Rows from block 5 of a small CTC audio transcriber, named by matrix and row number. Rows with one number belong to one channel. Each number is 128 + 32 x the weight over its row's rms, rounded and kept within 0 to 255. All counts start at 0. Numbers have three digits each.
After each channel's rows are labels from the 100 clips, of 14976, where the channel reaches its highest value: "top examples" is what is common among them. Only what is clearly more common there than usual is listed. The data: read English sentences (LibriTTS-R).
# convs0: first width-9 conv, stride 2 (model.blocks.5.convs.0.weight, 144x96x9, each kernel summed), inputs 0-95
# convs1: second width-9 conv (model.blocks.5.convs.1.weight, 144x144x9, transposed, each kernel summed), outputs 0-143

convs0.27:130089138207169086070134150118163127079130150107156165119097110110112118111184145066079152110124101147051111162136186109092138117124182121134129155090120130058100085146115176133084156099160129141097122068083133196125106115173188154087099127123145124088102113101127127165084126136146167130
convs1.27:108147119177075122119106145098164134123098110121123138150109255130129139115088121156135121114203118192115184211114120118134143126102141214107133130137107140125083169166150120108068181119117144115100126094104180091113156115145180095147160133127165124101162134131127090137149124114095118116100193145135147123100176134159138131139150139169190139143146150139100074120119133175026127110095159176100177132082090141156105099140128118122090
top examples: the word "he"; the word "his"

convs0.128:148111158119115104069136110087100150059240104101175141142109112080159069171132088101130164105123124109180122150118117158097138146147116124207118135125119157111121096126119112151065040093131123165126101125091164093074117126139120155140119123164160122190121108115108146131145082137176173101
convs1.128:142133124087117093145130123154165157130086093153139141175130141179141116148140177113084164063110127124136147115154111077198099182144128132132163149141163103159135078176095166104136117177205168112124159152195121125130104135129161140171119105137134178144112103178136138177180109039147094158133074146111125075142198060116086075116074108153093106119136154095125139093129081173173129066116142103159137166160133137159139132123131171140197
top examples: the word "with"

convs0.34:095108121156153149157065110117164148118146200124133116146041085155133117126098123153105101155135097109120129127160147139135193140123091129136105087191161065096096095139106112089122114108137143178149148116056161117079099144103148180082105088092142134071067119143131074146117077157085088158
convs1.34:122092136107074141112121108140084166145103058127105135145105165134160193167095155127164138104111090139153057158108163179146109073131106137124156130088120158098081151145140118041137167148114099083070122125128167075144117139141174149086129175110118122094156179119120081082098147158163142129149177139103109139109113111144091082133136153119122146132103174089210062071097144163121160084092046100086140129130145129113127123106122070090185
top examples: the word "her"

convs0.99:150111110088132111160116115134084138110112093102153133084124052128124159100123161085097112132123106127144085186136156154136126134174143144112154138156158108089102080126099162128060075089152091124144172077072129123084110201159144137057192131118121112124182100130115110142181093084115062184
convs1.99:140125132106098086106098152092140061122113133138150136074097148112165152090114143072156126126139115150109074119140138073161139145150112151152091113112184124175105092151104155161040206179117160160153135118113176120100121121076103136149122134068150162165098117154139079138138160113123084152116145138149115105100160114143092119147161080169181144162046210082155109112112079095163092100143100180192158167112153114117067119121090178128103
top examples: the word "he"; the word "his"

convs0.49:089118116034115076164057145099169071076094134118113122163108142121131126074138060132065158115188126123144110107129122140123123135146123170111129158121154098128192127173104146165110113140191093102084149120080105089115163148155131157171165174054107114151111147177107142135120136132124173099
convs1.49:170122068067092134140148093126111096149074083145081132115166082065121144135169156083067082136105097142097081113104140110123134121106156180088094154090128135123154170090100075132087163139087168091143144106086115135189151104097118111125102079148122070152125134085099097131058074097182142127111097103115129067140083130092122174171173123108188103134118097083104120159074144099103140145079102090181094109136096109147095159129158161103114
top examples: the word "the"

convs0.38:103124121141134147097153122088102139053132144059123165090186088158105141148120095070135160157086129181131148140115144070149097071104129084135149121100079110116115127092130130073122126105146120119110102099146109173178095172152139131179081129159143102147160059115066137081114080176130191172
convs1.38:142161120138102108080188170114107155154067112052114111121156097192172054070122157113095133135175113148102118097132126171127103195105140115129108101149150124134107132142120122154080131081153094124123141077131119089161119096095075104142146143161144122070145124104161043162145106163128101135125098196082142138104139129138195184102150147090144159161093140102124145106098068131135124197151089161141144085095140142153128179138158061124197
top examples: voice: female; the word "not"

convs0.141:119071107119133085158087167076082126172107112154133074090123125136164096141159131118111126128176139110161095181168115134096060118132141143157065149158133160137134102129128159121095192160159054132079184143095122131127089066185109132147115150173155126156076161150105152094138157113137053102
convs1.141:106101127105151082122085111132183169066155124136134124131158036106155164156153171103091105072080203099167094145104117159098131099105133084123109169112125112141135116160108119112164127148183154106184114116073072149169133164105102178124119090194089160146153181098113114160120149078091142124183135125113118153149101091185112185138114060179138179135105115143110119138117141101154083114182132096083063104141068125152148114126105140124162
top examples: the word "it"

convs0.2:167107090138151187147104109079116116105107165096155095170156129096077168134114149099116119157148106066121181152125101103060106119143127116038071104150124142083061137145138096141111114205154090131120099063110127123153082086150186131151132085143142128095113140121103048139127159153123127139
convs1.2:116089074066119156173114166069162164094112154113087111115152114204115135153122128112130131158108134165120088146169040122117077161131073177147182124149128131107108122115127119070119071100100113099078114153066165121163163134125121065082181119163108112160143110137134194142161146141110129092156148126155109097112126120142116107129158136153039168104121044096110121099112147114093137069136121148055086133171105109128096135059109119128130
top examples: the word "not"

convs0.132:158089135144152098133094074139120145125073122174123057160111141152112197190152151149146147099124114133082104100171088159106069137126117082150090131146086164107143174140112127125092162171139103155142129107077199134081027165141106105110125086119165139115101119114090065122134154158154140108
convs1.132:096117121096099130141160132179153110117082121176174120161122101111165103098142060137198148158124138102135081134179062135117174133127107139084117152183091103109139135113155134082100156061133130062087134142110072115180169082120100126158121126235108149148135151113122061190152142123132152101147110073119057112073149174119182060107170170145163144139118147171140125096097143145132097155099095107110154111157145161127103178122142125146122
top examples: the word "not"

convs0.85:095082128083135177151076134113142099115147127095177091113172182100100135124131120135139117126121089146130148098170137113091122120201128186057126076137133156108118086083121110112104148163151136139148134104057181076127152137076153171089143121154109169133054141166052074112121132133138136069
convs1.85:084117094146116100141086135171142101108118194154101141103114162157089109172147155135161133100121081137102170091139174075070080142081090181152087152102173117148097076138197122079122144100103138070139200098125147126140124108138138113171068143080137102168137127174113095077165111111154155110114143135135162068145145128165127130145154087114099158145082142118170195149135153140135117144080120146087082144113108108152079116078066190088066
top examples: the word "not"

convs0.81:121091163078101114140155118158149069072148136165079107098144179133173180171124110143112153076115112100170152157163145109154168102123129140158124190132180079109048129153168143132089128085100102134109129119119141123149134138122124154126133041058133123159097132157129147118171173057148154076
convs1.81:099111159091069086149070169148140080095147132109123170123111132109075115075145150089148075153139098083112076094152105134083135112095112166115155111103119125153169103167031142133137172087140134130151148066099101108138157113125150127154145096133094168128151151136126135133098120102134094170105036147128111178173085136107171077081129119125161075164163176093104153158117137152165172086122118141079198116161176132097061114089077125126140
top examples: the word "my"