{"train_examples": 15625, "activation": "relu", "wave_strides": [5, 2, 2, 2, 2, 2], "init": "orthogonal", "lr": 0.0031, "steps": 5600, "final_lr_fraction": 0, "weight_decay": 0.1}
Rows from block 2 of a small CTC audio transcriber, named by matrix and row number. Rows with one number belong to one channel. Each number is 200 + 40 x the weight over its row's rms, rounded and kept within 0 to 999. All counts start at 0.
After each channel's rows are labels from the 100 clips, of 14976, where the channel reaches its highest value: "strongest on" is what is common among them. Only what is clearly more common there than usual is listed. The data: read English sentences (LibriTTS-R).
# convs0: first width-9 conv (model.blocks.2.convs.0.weight, 96x96x9, each kernel summed), inputs 0-47
# convs1: second width-9 conv (model.blocks.2.convs.1.weight, 96x96x9, transposed, each kernel summed), outputs 0-47

convs0.39,186,256,216,202,266,215,212,190,267,193,159,221,159,162,211,249,168,173,168,146,251,145,250,202,91,222,175,201,173,203,221,242,136,164,154,150,186,176,150,212,207,197,149,171,182,200,195,162
convs1.39,199,145,260,163,114,223,259,108,292,272,216,230,168,196,172,144,199,173,104,156,211,211,211,155,133,143,216,218,187,223,181,249,240,213,177,173,233,275,244,171,181,218,103,232,222,164,160,214
strongest on: voice: female

convs0.69,220,211,172,204,143,217,152,217,187,203,198,137,98,171,146,217,233,214,150,240,236,161,185,137,136,219,141,225,208,231,205,197,199,121,184,259,257,243,201,176,208,156,168,170,192,222,185,183
convs1.69,226,166,301,199,240,218,247,161,235,202,239,177,201,227,221,244,198,193,153,222,196,136,89,196,167,201,160,207,232,193,192,183,200,195,227,154,182,232,168,148,180,244,220,198,215,119,56,153
strongest on: voice: male

convs0.41,151,233,203,220,148,146,171,222,262,251,160,138,246,155,202,174,188,213,195,272,158,190,320,219,114,219,177,172,185,227,168,207,157,211,266,136,177,199,235,196,211,239,147,147,194,276,169,172
convs1.41,254,198,214,233,209,177,181,178,200,211,188,142,205,173,257,132,170,141,140,178,214,181,220,182,249,213,196,188,224,117,292,189,206,193,214,141,185,195,217,218,193,156,210,227,169,164,193,182
strongest on: the word "my"

convs0.70,148,183,204,228,143,227,116,215,207,165,198,241,142,177,145,267,169,202,140,196,175,203,265,209,245,241,229,185,203,141,181,235,256,231,196,200,199,136,173,170,204,206,146,133,183,224,216,204
convs1.70,202,133,248,140,150,222,219,156,215,238,178,148,186,245,294,166,176,198,116,172,186,167,209,159,169,205,222,154,166,176,103,234,200,156,212,180,182,135,202,236,180,235,230,222,130,201,193,199
strongest on: voice: female

convs0.90,183,124,201,200,144,127,212,205,154,152,124,184,188,160,245,201,245,164,147,128,206,236,166,176,251,248,201,231,207,225,190,198,134,162,171,115,119,247,225,259,209,249,177,121,140,190,214,265
convs1.90,243,191,179,264,176,192,264,201,203,224,204,227,197,153,207,208,172,205,166,139,279,238,175,253,275,190,145,201,155,154,120,197,235,229,169,95,199,216,256,187,129,172,186,176,179,193,240,230
strongest on: voice: male

convs0.46,281,182,184,215,137,255,205,206,226,108,198,140,132,245,201,247,202,183,189,235,164,202,172,222,120,231,167,194,175,305,274,184,216,168,196,249,167,243,141,221,145,150,213,210,244,203,170,130
convs1.46,193,186,197,169,254,220,185,203,176,121,230,158,207,211,188,206,127,163,177,211,172,200,151,228,248,138,271,177,233,183,248,231,161,174,187,162,302,186,191,192,85,195,193,214,129,162,222,179
strongest on: voice: male

convs0.66,218,214,211,208,244,145,158,173,203,160,184,251,273,176,173,163,193,231,210,133,185,195,203,274,142,193,205,178,188,174,198,198,147,221,110,218,216,217,179,281,189,152,192,289,204,238,195,220
convs1.66,221,191,206,189,213,221,215,235,196,209,212,248,218,170,267,219,267,169,129,197,153,226,178,217,228,200,243,165,144,185,157,168,87,242,193,204,140,281,173,287,201,181,173,224,273,158,229,174
strongest on: the word "not"

convs0.32,219,165,273,188,172,222,169,177,99,121,242,170,174,199,206,199,221,228,184,236,256,200,165,208,233,189,168,204,209,243,275,255,133,204,165,151,252,179,132,264,134,185,230,247,188,245,213,206
convs1.32,242,210,185,155,232,263,185,182,229,188,133,144,216,178,184,173,207,255,249,170,212,152,203,152,204,185,220,138,182,242,137,189,185,253,167,236,214,281,232,170,281,212,276,123,147,214,240,168
strongest on: voice: male

convs0.19,192,135,263,259,196,206,219,112,262,260,198,232,172,237,234,237,151,167,215,208,188,190,209,142,233,175,164,180,229,212,166,220,251,204,157,202,242,175,191,210,183,142,223,216,200,157,230,250
convs1.19,101,204,233,192,178,128,121,207,250,242,248,195,203,202,220,224,203,178,259,275,104,222,153,196,184,193,166,175,232,214,180,258,184,152,161,176,119,233,215,160,235,199,287,191,201,219,187,188
strongest on: voice: female

convs0.11,289,126,219,235,177,185,169,215,204,258,177,163,251,155,192,127,211,155,209,194,205,219,165,221,248,163,200,162,156,225,214,186,189,229,123,149,147,121,221,197,257,181,200,209,229,226,187,137
convs1.11,167,230,164,213,177,178,160,229,263,181,141,148,187,129,126,254,144,198,199,185,253,170,242,223,256,237,253,125,207,227,159,243,256,169,268,143,204,164,207,189,180,149,162,155,120,184,225,178
strongest on: voice: male

convs0.38,165,176,236,180,291,210,230,210,231,157,260,206,116,189,171,173,238,216,243,244,163,178,185,192,267,147,179,197,209,176,144,190,248,242,184,167,162,118,227,214,200,165,218,247,247,177,139,171
convs1.38,147,282,172,241,239,221,173,237,161,221,216,233,118,187,254,218,145,151,232,144,132,162,198,209,232,220,110,259,146,189,134,150,147,219,209,206,162,148,168,136,188,202,169,199,248,229,161,225
strongest on: voice: female

convs0.74,288,196,271,161,187,178,181,178,277,184,193,217,210,208,233,275,175,168,221,141,162,235,160,196,242,217,181,233,180,225,233,238,207,162,178,191,140,147,130,228,188,228,228,268,238,185,210,130
convs1.74,105,231,121,246,201,202,204,192,203,117,206,212,142,117,186,239,206,277,213,176,233,183,172,130,193,194,253,127,152,148,121,246,218,196,190,184,282,195,186,223,141,170,189,206,156,253,177,181
strongest on: voice: female