A small CTC audio transcriber, trained from scratch: 22.9 epochs.
Rows from block 2 of a small CTC audio transcriber, named by matrix and row number. Rows with one number belong to one channel. Each number is 500 + 50 x the weight over its row's rms, rounded and kept within 0 to 999. All counts start at 0. Numbers have three digits each.
After each channel's rows are labels from the 100 clips, of 14976, where the channel reaches its highest value: "strongest on" is what is common among them; "loudest" is the band of the loudest frequency at the time of the peak. Only what is clearly more common there than usual is listed. The data: read English sentences (LibriTTS-R). In brackets: how many of the 100.
# convs0: first width-9 conv (model.blocks.2.convs.0.weight, 96x96x9, each kernel summed), inputs 48-95
# convs1: second width-9 conv (model.blocks.2.convs.1.weight, 96x96x9, transposed, each kernel summed), outputs 48-95

convs0.40:481473501428411480452554453511431533561492505495549520467469562476437493506444415486408486506474502616494512602541487580496513465469564494523446
convs1.40:518603563561448591584507540539497509496485519476529522498483507510475495461478564521477572492453539448629497484587510583502495500518537499489494
strongest on: voice: female (79); the word "i" (48)
loudest: 250 to 500 Hz (32)

convs0.25:583490482465455414362601483485511449595399423506424526428481489501529557505452492445484524513515414480517392527489529406502554463466428471480607
convs1.25:485502519522537497462589441559497524535533463560518588414553497509486523469463518463498504440540522495499401533568401371558526451446485539436487
strongest on: voice: female (83)
loudest: 250 to 500 Hz (50)

convs0.13:434480482430512594480586411494518406512425584472461451445466574589519539482516524502438620441521478447527569474488517512368492442447531484465436
convs1.13:374459485518612489532509586480486560531490519602599489461571439515487522435470490471541427436489509481471571517460507458448461475498436598462471
strongest on: voice: female (79)
loudest: 4000 to 8000 Hz (84)

convs0.1:450479462474546453463497520516502483514435553397402460521499441534414503495543469544486507393443498509387492435477491521448501514518411553546476
convs1.1:524427480444461555416553482473570447489468484497556533429504487499513493417543486488512444484436372569453532419519546551408526496534441527533518
strongest on: voice: male (78)
loudest: 4000 to 8000 Hz (68)

convs0.74:534450590561425548492523430535487565622556523514444454447482477433522508412468520496456510423566486563419479522484470474489393483522548423455529
convs1.74:461511472537562508469488566532442505526459463545504590546499516566541450501355487488505511530475428461588494481555528489491579499464440482534483
strongest on: voice: female (98)
loudest: 250 to 500 Hz (34)

convs0.19:440521531517454444486599476492444578442472510464432600439440446539391549474517427446474453533496458499501549513459455583481403574518376531451455
convs1.19:492598493483508524512556506422424490528540602521441491566505488465565472547457508545445537359488484521496508444530490578448430512535520523574501
strongest on: voice: female (87)
loudest: 1000 to 2000 Hz (30)

convs0.82:540462593623541519378450545553392499536496526507473461539557433418520443599501426479421498520472507372543435426642490523563503476509457525540581
convs1.82:523447550465494412519482474531481550484551535483502520517505439518558479437451484490496439535512428516513563498473547560467503557516525527598414
strongest on: voice: male (73)
loudest: 500 to 1000 Hz (30)

convs0.94:505583499510550403434506429482451397478520552463515545550468537436424437484573502472505456531436451507504465505492476502423612488526503461487500
convs1.94:504479488545527598431583567540462410471513509451549467440488481486434581526452528495522414491353384507511475534483461590487548391561485589489537
strongest on: voice: male (89)
loudest: 4000 to 8000 Hz (35); 2000 to 4000 Hz (33)

convs0.87:525435486523649470387460544485481508469445523595490552471447463565487474478455524547510471397524483458529464430483477504395499420409513501520453
convs1.87:511541474472478645555475462516554495518460443425426409518507497433489460571503419436526505496492488495511508499429509399504499438426435447523499
strongest on: voice: male (83)
loudest: 250 to 500 Hz (65)

convs0.48:593558419436490472496487521573422496500406437460524502434503498466519429475538540565388579467465516517599513475520427512557463535419567587483527
convs1.48:458504517425511458532566497553439435388518518508487491473528472417441499460529373526466532502423507434504536565443532528454494517501497524511576
strongest on: voice: male (74)
loudest: 4000 to 8000 Hz (48)

convs0.93:467466539555483499443568518545498496548438447502408489569452482539574522464513563529454549580594427499525424521511465514415530509479471489531504
convs1.93:517457447465551519488424449484431433445520586565498493472476560469488527528484491526481438448480504500492475566488586461521401451417501434449426
strongest on: voice: female (85)
loudest: 250 to 500 Hz (38)