config.toml
train_examples = 15625
time_shift_ms = 50
drop_path = 0.2
learning_rate = 0.0031
adamw_lr_other_params = 0.0011
cautious_weight_decay = true
decay_fraction = 0.3
Rows from block 10, named by matrix and row number. Rows with one number belong to one channel. Each number is 50 + 15 x the weight over its row's rms, rounded and kept within 0 to 99. All counts start at 0. After the name is the row's rms in percent of the matrix's.
# convs0: first width-9 conv (model.blocks.10.convs.0.weight, 208x144x9), inputs 135-143, a 9 kernel for each
# convs1: second width-9 conv (model.blocks.10.convs.1.weight, 208x208x9, transposed), outputs 135-143, a 9 kernel for each
convs0.13 100:52 44 49 57 50 36 35 38 49 62 64 44 50 56 41 44 34 45 32 38 36 39 48 48 47 50 58 44 30 27 42 54 51 50 64 78 29 26 33 50 48 50 58 56 65 35 65 80 15 45 52 62 51 49 31 26 30 24 18 33 50 63 70 29 30 32 32 33 51 65 80 88 43 44 33 29 36 41 28 29 24
convs1.13 101:36 32 36 34 44 35 23 28 45 81 79 71 43 20 34 49 48 56 62 59 59 45 35 33 37 54 42 83 75 52 42 42 52 77 68 54 21 32 44 52 52 62 67 55 26 58 54 37 36 35 31 33 27 29 63 52 58 62 70 62 62 67 61 51 80 84 75 47 20 39 30 49 46 41 44 58 54 31 31 38 42
convs0.14 100:68 46 38 27 21 37 62 60 39 48 37 58 74 65 52 52 49 54 74 69 63 49 44 41 53 65 68 62 46 51 43 45 53 38 30 34 59 61 68 59 31 40 59 89 76 52 36 45 43 50 43 42 68 97 70 51 42 53 39 22 34 46 42 45 40 48 57 58 61 57 55 51 29 45 49 46 36 41 71 74 45
convs1.14 103:38 50 65 65 50 39 38 44 40 18 29 45 45 53 59 55 51 46 17 23 21 33 38 47 46 51 71 69 67 47 42 48 43 39 37 38 75 72 54 45 40 50 53 50 36 15 26 41 51 51 53 60 41 23 35 25 32 45 54 52 46 36 34 31 40 55 85 74 64 50 27 23 53 34 35 25 35 61 54 48 44
convs0.15 098:38 53 64 83 96 71 59 52 60 62 64 82 93 75 48 52 64 61 27 34 56 73 60 51 42 37 20 68 59 71 70 48 39 45 48 53 61 55 58 72 59 38 28 48 86 67 39 47 44 41 33 25 29 46 38 53 71 76 68 64 67 70 95 13 31 52 66 65 60 71 64 38 42 40 47 47 43 41 36 42 49
convs1.15 080:43 43 54 86 84 67 48 57 73 44 30 43 49 42 37 39 38 22 71 81 72 50 44 42 41 34 37 61 49 23 07 14 24 44 55 38 84 70 39 23 33 53 78 89 99 51 66 60 53 32 39 66 50 48 46 41 48 57 55 58 60 64 67 62 57 70 76 70 56 30 24 38 51 42 52 70 58 34 36 28 34
convs0.16 098:80 66 54 31 24 26 28 47 77 84 63 61 56 49 50 41 38 33 34 47 69 80 79 63 57 50 47 41 58 62 64 47 36 44 62 62 45 31 37 62 82 77 63 51 45 75 63 58 52 48 17 35 37 33 83 53 46 48 42 30 29 53 68 43 54 53 36 22 36 42 49 64 70 76 68 59 52 40 38 54 64
convs1.16 099:67 55 44 61 72 57 60 77 59 40 28 31 48 66 65 52 39 36 75 60 45 56 70 56 47 31 40 55 63 47 39 58 76 62 42 47 43 55 45 39 42 58 73 65 34 58 69 69 46 40 24 33 43 56 71 49 38 43 49 54 53 45 59 77 51 40 43 51 66 65 74 73 60 57 56 56 46 45 31 36 52
convs0.17 097:80 77 63 57 53 38 33 31 49 31 54 64 59 49 53 65 54 50 73 72 61 43 33 37 31 35 51 57 41 33 35 39 46 46 51 66 58 49 32 37 65 53 29 39 65 36 44 42 40 49 50 00 73 74 47 47 50 59 68 51 32 20 24 76 57 49 45 42 43 61 60 61 59 59 65 57 50 50 45 50 51
convs1.17 090:40 37 46 44 43 59 57 54 50 90 55 30 37 45 35 31 43 55 55 73 70 67 58 46 56 49 34 26 42 55 69 59 39 43 53 67 60 45 42 54 35 66 74 59 40 69 69 55 58 42 42 45 45 44 30 34 41 52 53 44 47 42 40 46 08 44 59 64 56 63 60 24 39 37 64 67 35 39 40 58 63
convs0.18 100:92 75 63 58 53 46 33 34 40 63 34 28 36 53 71 63 44 48 44 47 56 63 64 64 61 62 65 39 44 50 70 76 79 66 46 55 34 31 54 88 74 33 19 15 00 51 53 52 31 25 22 37 32 26 68 57 48 46 46 49 40 23 08 76 53 41 40 52 44 15 24 34 96 75 70 71 58 36 25 32 40
convs1.18 106:46 57 52 38 51 51 46 46 35 40 32 40 53 54 55 68 68 54 44 57 59 59 51 48 66 51 38 49 69 63 55 32 35 46 60 78 34 40 55 59 54 67 68 70 77 19 21 24 24 24 53 84 58 23 36 30 48 53 47 50 53 47 38 59 61 55 53 42 39 59 66 50 00 13 22 44 67 53 27 37 58
convs0.19 097:51 67 58 45 53 67 65 46 47 53 79 54 29 29 25 17 30 50 63 60 60 63 67 55 45 22 00 64 60 64 63 57 28 14 39 67 60 74 84 53 32 42 58 54 44 80 72 58 53 50 38 05 23 44 93 65 30 30 31 31 36 45 55 43 53 45 57 70 56 53 58 56 44 46 67 68 60 48 47 50 37
convs1.19 105:73 67 66 63 46 38 60 68 39 31 43 22 24 28 38 45 49 48 36 27 24 43 52 61 39 22 22 75 93 75 50 39 29 43 67 67 29 19 39 49 58 45 36 31 41 66 72 69 51 40 47 47 42 48 72 69 52 42 56 52 46 69 74 64 51 24 29 59 73 55 68 62 78 73 55 32 39 47 44 42 32
convs0.20 102:32 36 53 52 46 44 54 46 42 55 68 53 41 38 43 40 32 37 52 57 47 40 44 55 56 41 36 63 64 41 23 21 40 46 45 41 42 35 51 55 48 44 33 33 43 47 49 54 52 58 59 61 64 59 13 02 10 20 26 34 46 45 39 51 57 69 61 54 48 44 53 53 22 30 39 43 51 49 49 37 26
convs1.20 106:63 75 72 49 30 31 44 56 57 39 24 22 28 47 60 61 70 74 22 31 36 39 42 50 54 62 57 56 39 32 45 62 50 41 42 43 50 23 28 24 45 63 51 45 27 32 26 39 65 52 45 59 55 33 45 45 42 27 40 58 52 59 57 59 52 59 72 60 49 61 61 45 60 65 53 65 87 89 73 56 50
convs0.21 100:63 79 68 57 45 57 60 63 71 42 70 65 36 07 17 34 30 31 41 34 35 50 60 55 42 20 06 43 47 54 50 39 47 47 38 23 16 26 25 23 39 51 44 30 36 44 41 50 47 56 47 49 64 56 40 55 38 32 38 55 71 63 43 28 46 42 41 57 69 52 47 44 70 59 49 57 65 62 36 37 42
convs1.21 100:95 75 58 50 54 64 52 58 51 64 75 67 39 46 40 41 54 53 57 47 54 38 34 53 65 43 18 52 53 62 53 34 31 33 36 46 35 43 55 38 37 52 61 42 41 76 77 65 54 71 75 60 37 28 36 23 40 48 55 57 41 43 49 11 23 19 11 23 43 67 56 35 58 53 55 51 45 30 35 53 69