config.yaml
noise_aug: 0.01
input: "waveform_16khz"
kernel_size: 9
wave_strides: [5, 2, 2, 2, 2, 2]
widths: [96, 144, 208]
init: "orthogonal"
muon_scale: "match_rms_adamw"
nesterov: true
batch_size: 64
lr_schedule: "wsd_sqrt"
warmup_steps: 110
weight_decay: 0.1
Rows from block 5 of a small CTC audio transcriber, named by matrix and row number. Rows with one number belong to one channel. Each number is 128 + 32 x the weight over its row's rms, rounded and kept within 0 to 255. All counts start at 0. Numbers have three digits each. After the name is the row's rms in percent of the matrix's.
After each channel's rows are labels from the 100 clips, of 14976, where the channel reaches its highest value: "top examples" is what is common among them; "loudest band" is the band of the loudest frequency at the time of the peak. Only what is clearly more common there than usual is listed. The data: read English sentences (LibriTTS-R). In brackets: how many of the 100.
# convs0: first width-9 conv, stride 2 (model.blocks.5.convs.0.weight, 144x96x9, each kernel summed), inputs 0-95
# convs1: second width-9 conv (model.blocks.5.convs.1.weight, 144x144x9, transposed, each kernel summed), outputs 0-143

convs0.50 098:101136149091132076111048108151138097150117108139123073118128097127092124122142077146140140160144072151134160172135120127110111144026115063146121171090118077143079141090184125131080130110133161125106137058096129143105143184113133180140153131188096108123069120102134123089089096192152141152
convs1.50 094:130124132131133158122139147122146181110101096113102148125137219123102144151139151074064103166162150102102129142120192045112122105108185168105115129136130065112176107129160124139078118135101086136114036083145138133117118112158073150081085156142109182065120171097093088098185139181122153082084153139141104107135136094079115135129107144126128180146148158118152086076114081075149167120142138107135154077171127118107137113100142141038154
top examples: the word "all" (36)
loudest band: 500 to 1000 Hz (73)

convs0.80 082:182044139155072103115069085147094116105095109094183139069087119127119144156101099159092097107106085111123111026132092097126127104121077114092174110111121136109147149080158166168083097131072129152115098121099114147173157118084122074147107148089100139143100174125110094116096149133151125146
convs1.80 100:110152054125161128171141150079164115080036170190142152186151106158120114134122099125169145155162139143170138090143172161122165119112131176207172107166104097143151146122160152099092096166181131140172132100168124157182134057138133126155097119090108091159163058145210097138157140148147145103125104071149104103132167155131173106137117130134113165190125172111083154119104116089111106125113172157128172129115085141158088128087110097141109
top examples: the word "i" (55)
loudest band: 500 to 1000 Hz (33)

convs0.98 106:140107069132158125131143075114126137105136130148106166212097106098085133194142139161136119034151068115147140108112167067108169175107136119080168143143114086128105176115106149110111085117063156105127187181154116138098083120101108146155131140116113207146153100133141075102097147109105133111
convs1.98 109:097141128138142110190118090116117115151090111073141099108140077159146082121109100125129189076111148182104110158084110161120064090101150130172112120153113172181106107100161106106128133132094133121172088066133190158092165122186143160081115181100177125143100112066136148144204163110117112101124127146145085119124181114150110106140081147104109095077133122039104115199118139098128149107145117112119178156118090048145164147134118119143062
top examples: voice: male (75)
loudest band: 500 to 1000 Hz (39)

convs0.139 082:102103158132183143204072079171122124061180121189140156086146068089110069105148118147124101164039123140137099117065129116089173103099089093107083128114092161090108164109127115135119125128118133122121127127095138114145102123121130063169142187089116171105146150136082127121125170123163152142
convs1.139 097:152092092133110143168101213131096125072097136170104159148122149127124113191128089117143124120162113132128134130155130177093129092121121175206166128119135127129119062187150136107113141080108110133178192139180111140097141071135174116134096059097141099119184117149147170095135084157163099096100042139154115098146131148155152060175131186101087164178100136140167166132129122087108118132121126170105077145102127150188106126105071124072136
top examples: the word "but" (30)
loudest band: 250 to 500 Hz (42)

convs0.138 082:092074135139092118080113099130104114158146086129094139106085083137081138127180106120101141174156143156065119139123125038108153134148058144127101146130125127161172077137084134114180164109117135113133121105137137153139121133118127151113127060135107166095176176157100088103153145150019174079
convs1.138 105:102072105139144146128102149140230145061067140112136120133181141104131144114163132106119112094143104171112123157136169118153153120159139126130122088172130103129107209146129063156079112133130163133098107154137104171145118123123129139135144103162155115169146142155113138136091138109095153136108092143174136105120181145146056085110139164110084159160134164120133163093100214127005111179129146125077104156111031170143120123084108146096127
top examples: the word "if" (25)
loudest band: 2000 to 4000 Hz (48)

convs0.86 082:116120129057082117159128115124122155080171145111180083112111114157139118113145148153165116062146120127060155086140172095118202084120102128094105152089114133090127111080148124173137117086123189071076099157145091161110105104163148103127131164155136189088141150120159194053147126142144096136
convs1.86 087:131130168108120163104135125098158119136132126195112137126191085108134132147084152171153134104077168124107106098107121142048082070121120147162101110147090148180158129120123136180064113083121138121137067160140130179085142131116106099053051096152121064119112076105117134127124087123091126142130130099170139130108158127166175197158100120113151073098132059049058085118088147148105190085112120154135161126132111109131116149138099127077116
top examples: the word "but" (30)
loudest band: 250 to 500 Hz (39)

convs0.111 080:110100113175142091132111120160136155053095160150162122110151089107084149062150111154061095177161100119076094154097181078151127126167133120158132155150166135070148062149119078122066126126151100169101124107120137171122107103119082167065180120142134105139073153127104096122118090131095119178
convs1.111 102:134137125175117101172131125091172102120076125125166167164147147088130175185120120158132125065159131136079151128125150072153030112160087210168112134160139106146170125166112125126083162114109116156153158178124110166139153117140125109094106151156167132143108115191173158157165106140200105162143141135153119059128105144105069067140109118184154142157169176146095095102167083071087104127071171124151078158115113143165143108132100156142104
top examples: the word "not" (35)
loudest band: 500 to 1000 Hz (27)

convs0.25 089:163117117135103101129075141149128137132091101168049117174194173146131077147152103087169073140147162164135105138128089133159130079084124102104174073122108120075127143141138091174086152112132171123112188100078113145098144164163104108149126144078099046167080131177119097132138100157115122087
convs1.25 095:063152121163074128151156133172087109141119130117103159124086143067067133159110128153103075152166163161083119117146085130060137124140103158084068109116111139153166126130155121153090150129131155161105160081160150164092123071150182089119186110077105112176104163154133140095079160145154136128109093066167110162130136105112051090122097134147145124079201108161117137094118081111108156135153130188104105092140147192113131108158127121038106
top examples: the word "was" (40)
loudest band: 4000 to 8000 Hz (31)

convs0.37 096:112084151169139132091113110085124111139145205103168107125153163118093113144164054153096131133096151173091109148068171121091142160159154128145118149146129140153184151124068085151130087132076111127117149051103119077113153174072123010137107177097127126085144117123116139146113113124128128125
convs1.37 081:160139138133146112143070146195125132070168108123158138184128134159135093075165131061129153055131093102109076117149124130090180113152149126169098149110203162115142122111159146106118115138144141126171145116094135173120140122089098119174085115179141097174107102158135149086118143148086138156198112086100128123168104057180168023153068165085084111168146143136186118129124130148082107177097168075170138140139125121149120153128104131122141
top examples: voice: female (80); the word "it" (34)
loudest band: 250 to 500 Hz (42)

convs0.13 114:122173117150105141118085095159095178104155118151094141153142120136077057093183081106159086161134141149136146150105123154112156052080118127163165094143124129127117136097070151144135069091155142151113078153098089152179132160085062081161115140106079136133166122148069091190132138141078096139
convs1.13 105:078113131165094121126084105153109147071163102135142178190103112103116110127122089149141140137170151161129099151148147101134082137125087130053125167120127093135140140113102108107059120187108137172147150119127102141098098136119158168147120136165070148152113092168154142090113136179145088098114088139194128177133128148169110117112106174153141104158179119128127169163108045133108218083085177205117122105134105148112145124120093031173177
top examples: the word "was" (47)
loudest band: 4000 to 8000 Hz (56)

convs0.121 102:147130104142146166174059139095121123162097138077161148183142129153134132106097159137122112216132087177131179176150075108078137067141153155127163085103057159076115145190125098138091150128156110107190136096165130139120109175121138093124117159113112085108129137080148121099061112171107117117
convs1.121 113:106196175120086141105121148106036155161147198105125144138105143119109119149090078119133178082124155105034179088116135150155135121088130098138097158183162125166139099094138100120125100105160100125123085117132136133171138091073124120143150136064171116113163167142131135154133112112104181102135152095121171131085093152159101157120145127145069114159144177126141070109136132132136107156093130131113080087097137077036122057131123044140166
top examples: the word "could" (27)
loudest band: 250 to 500 Hz (47)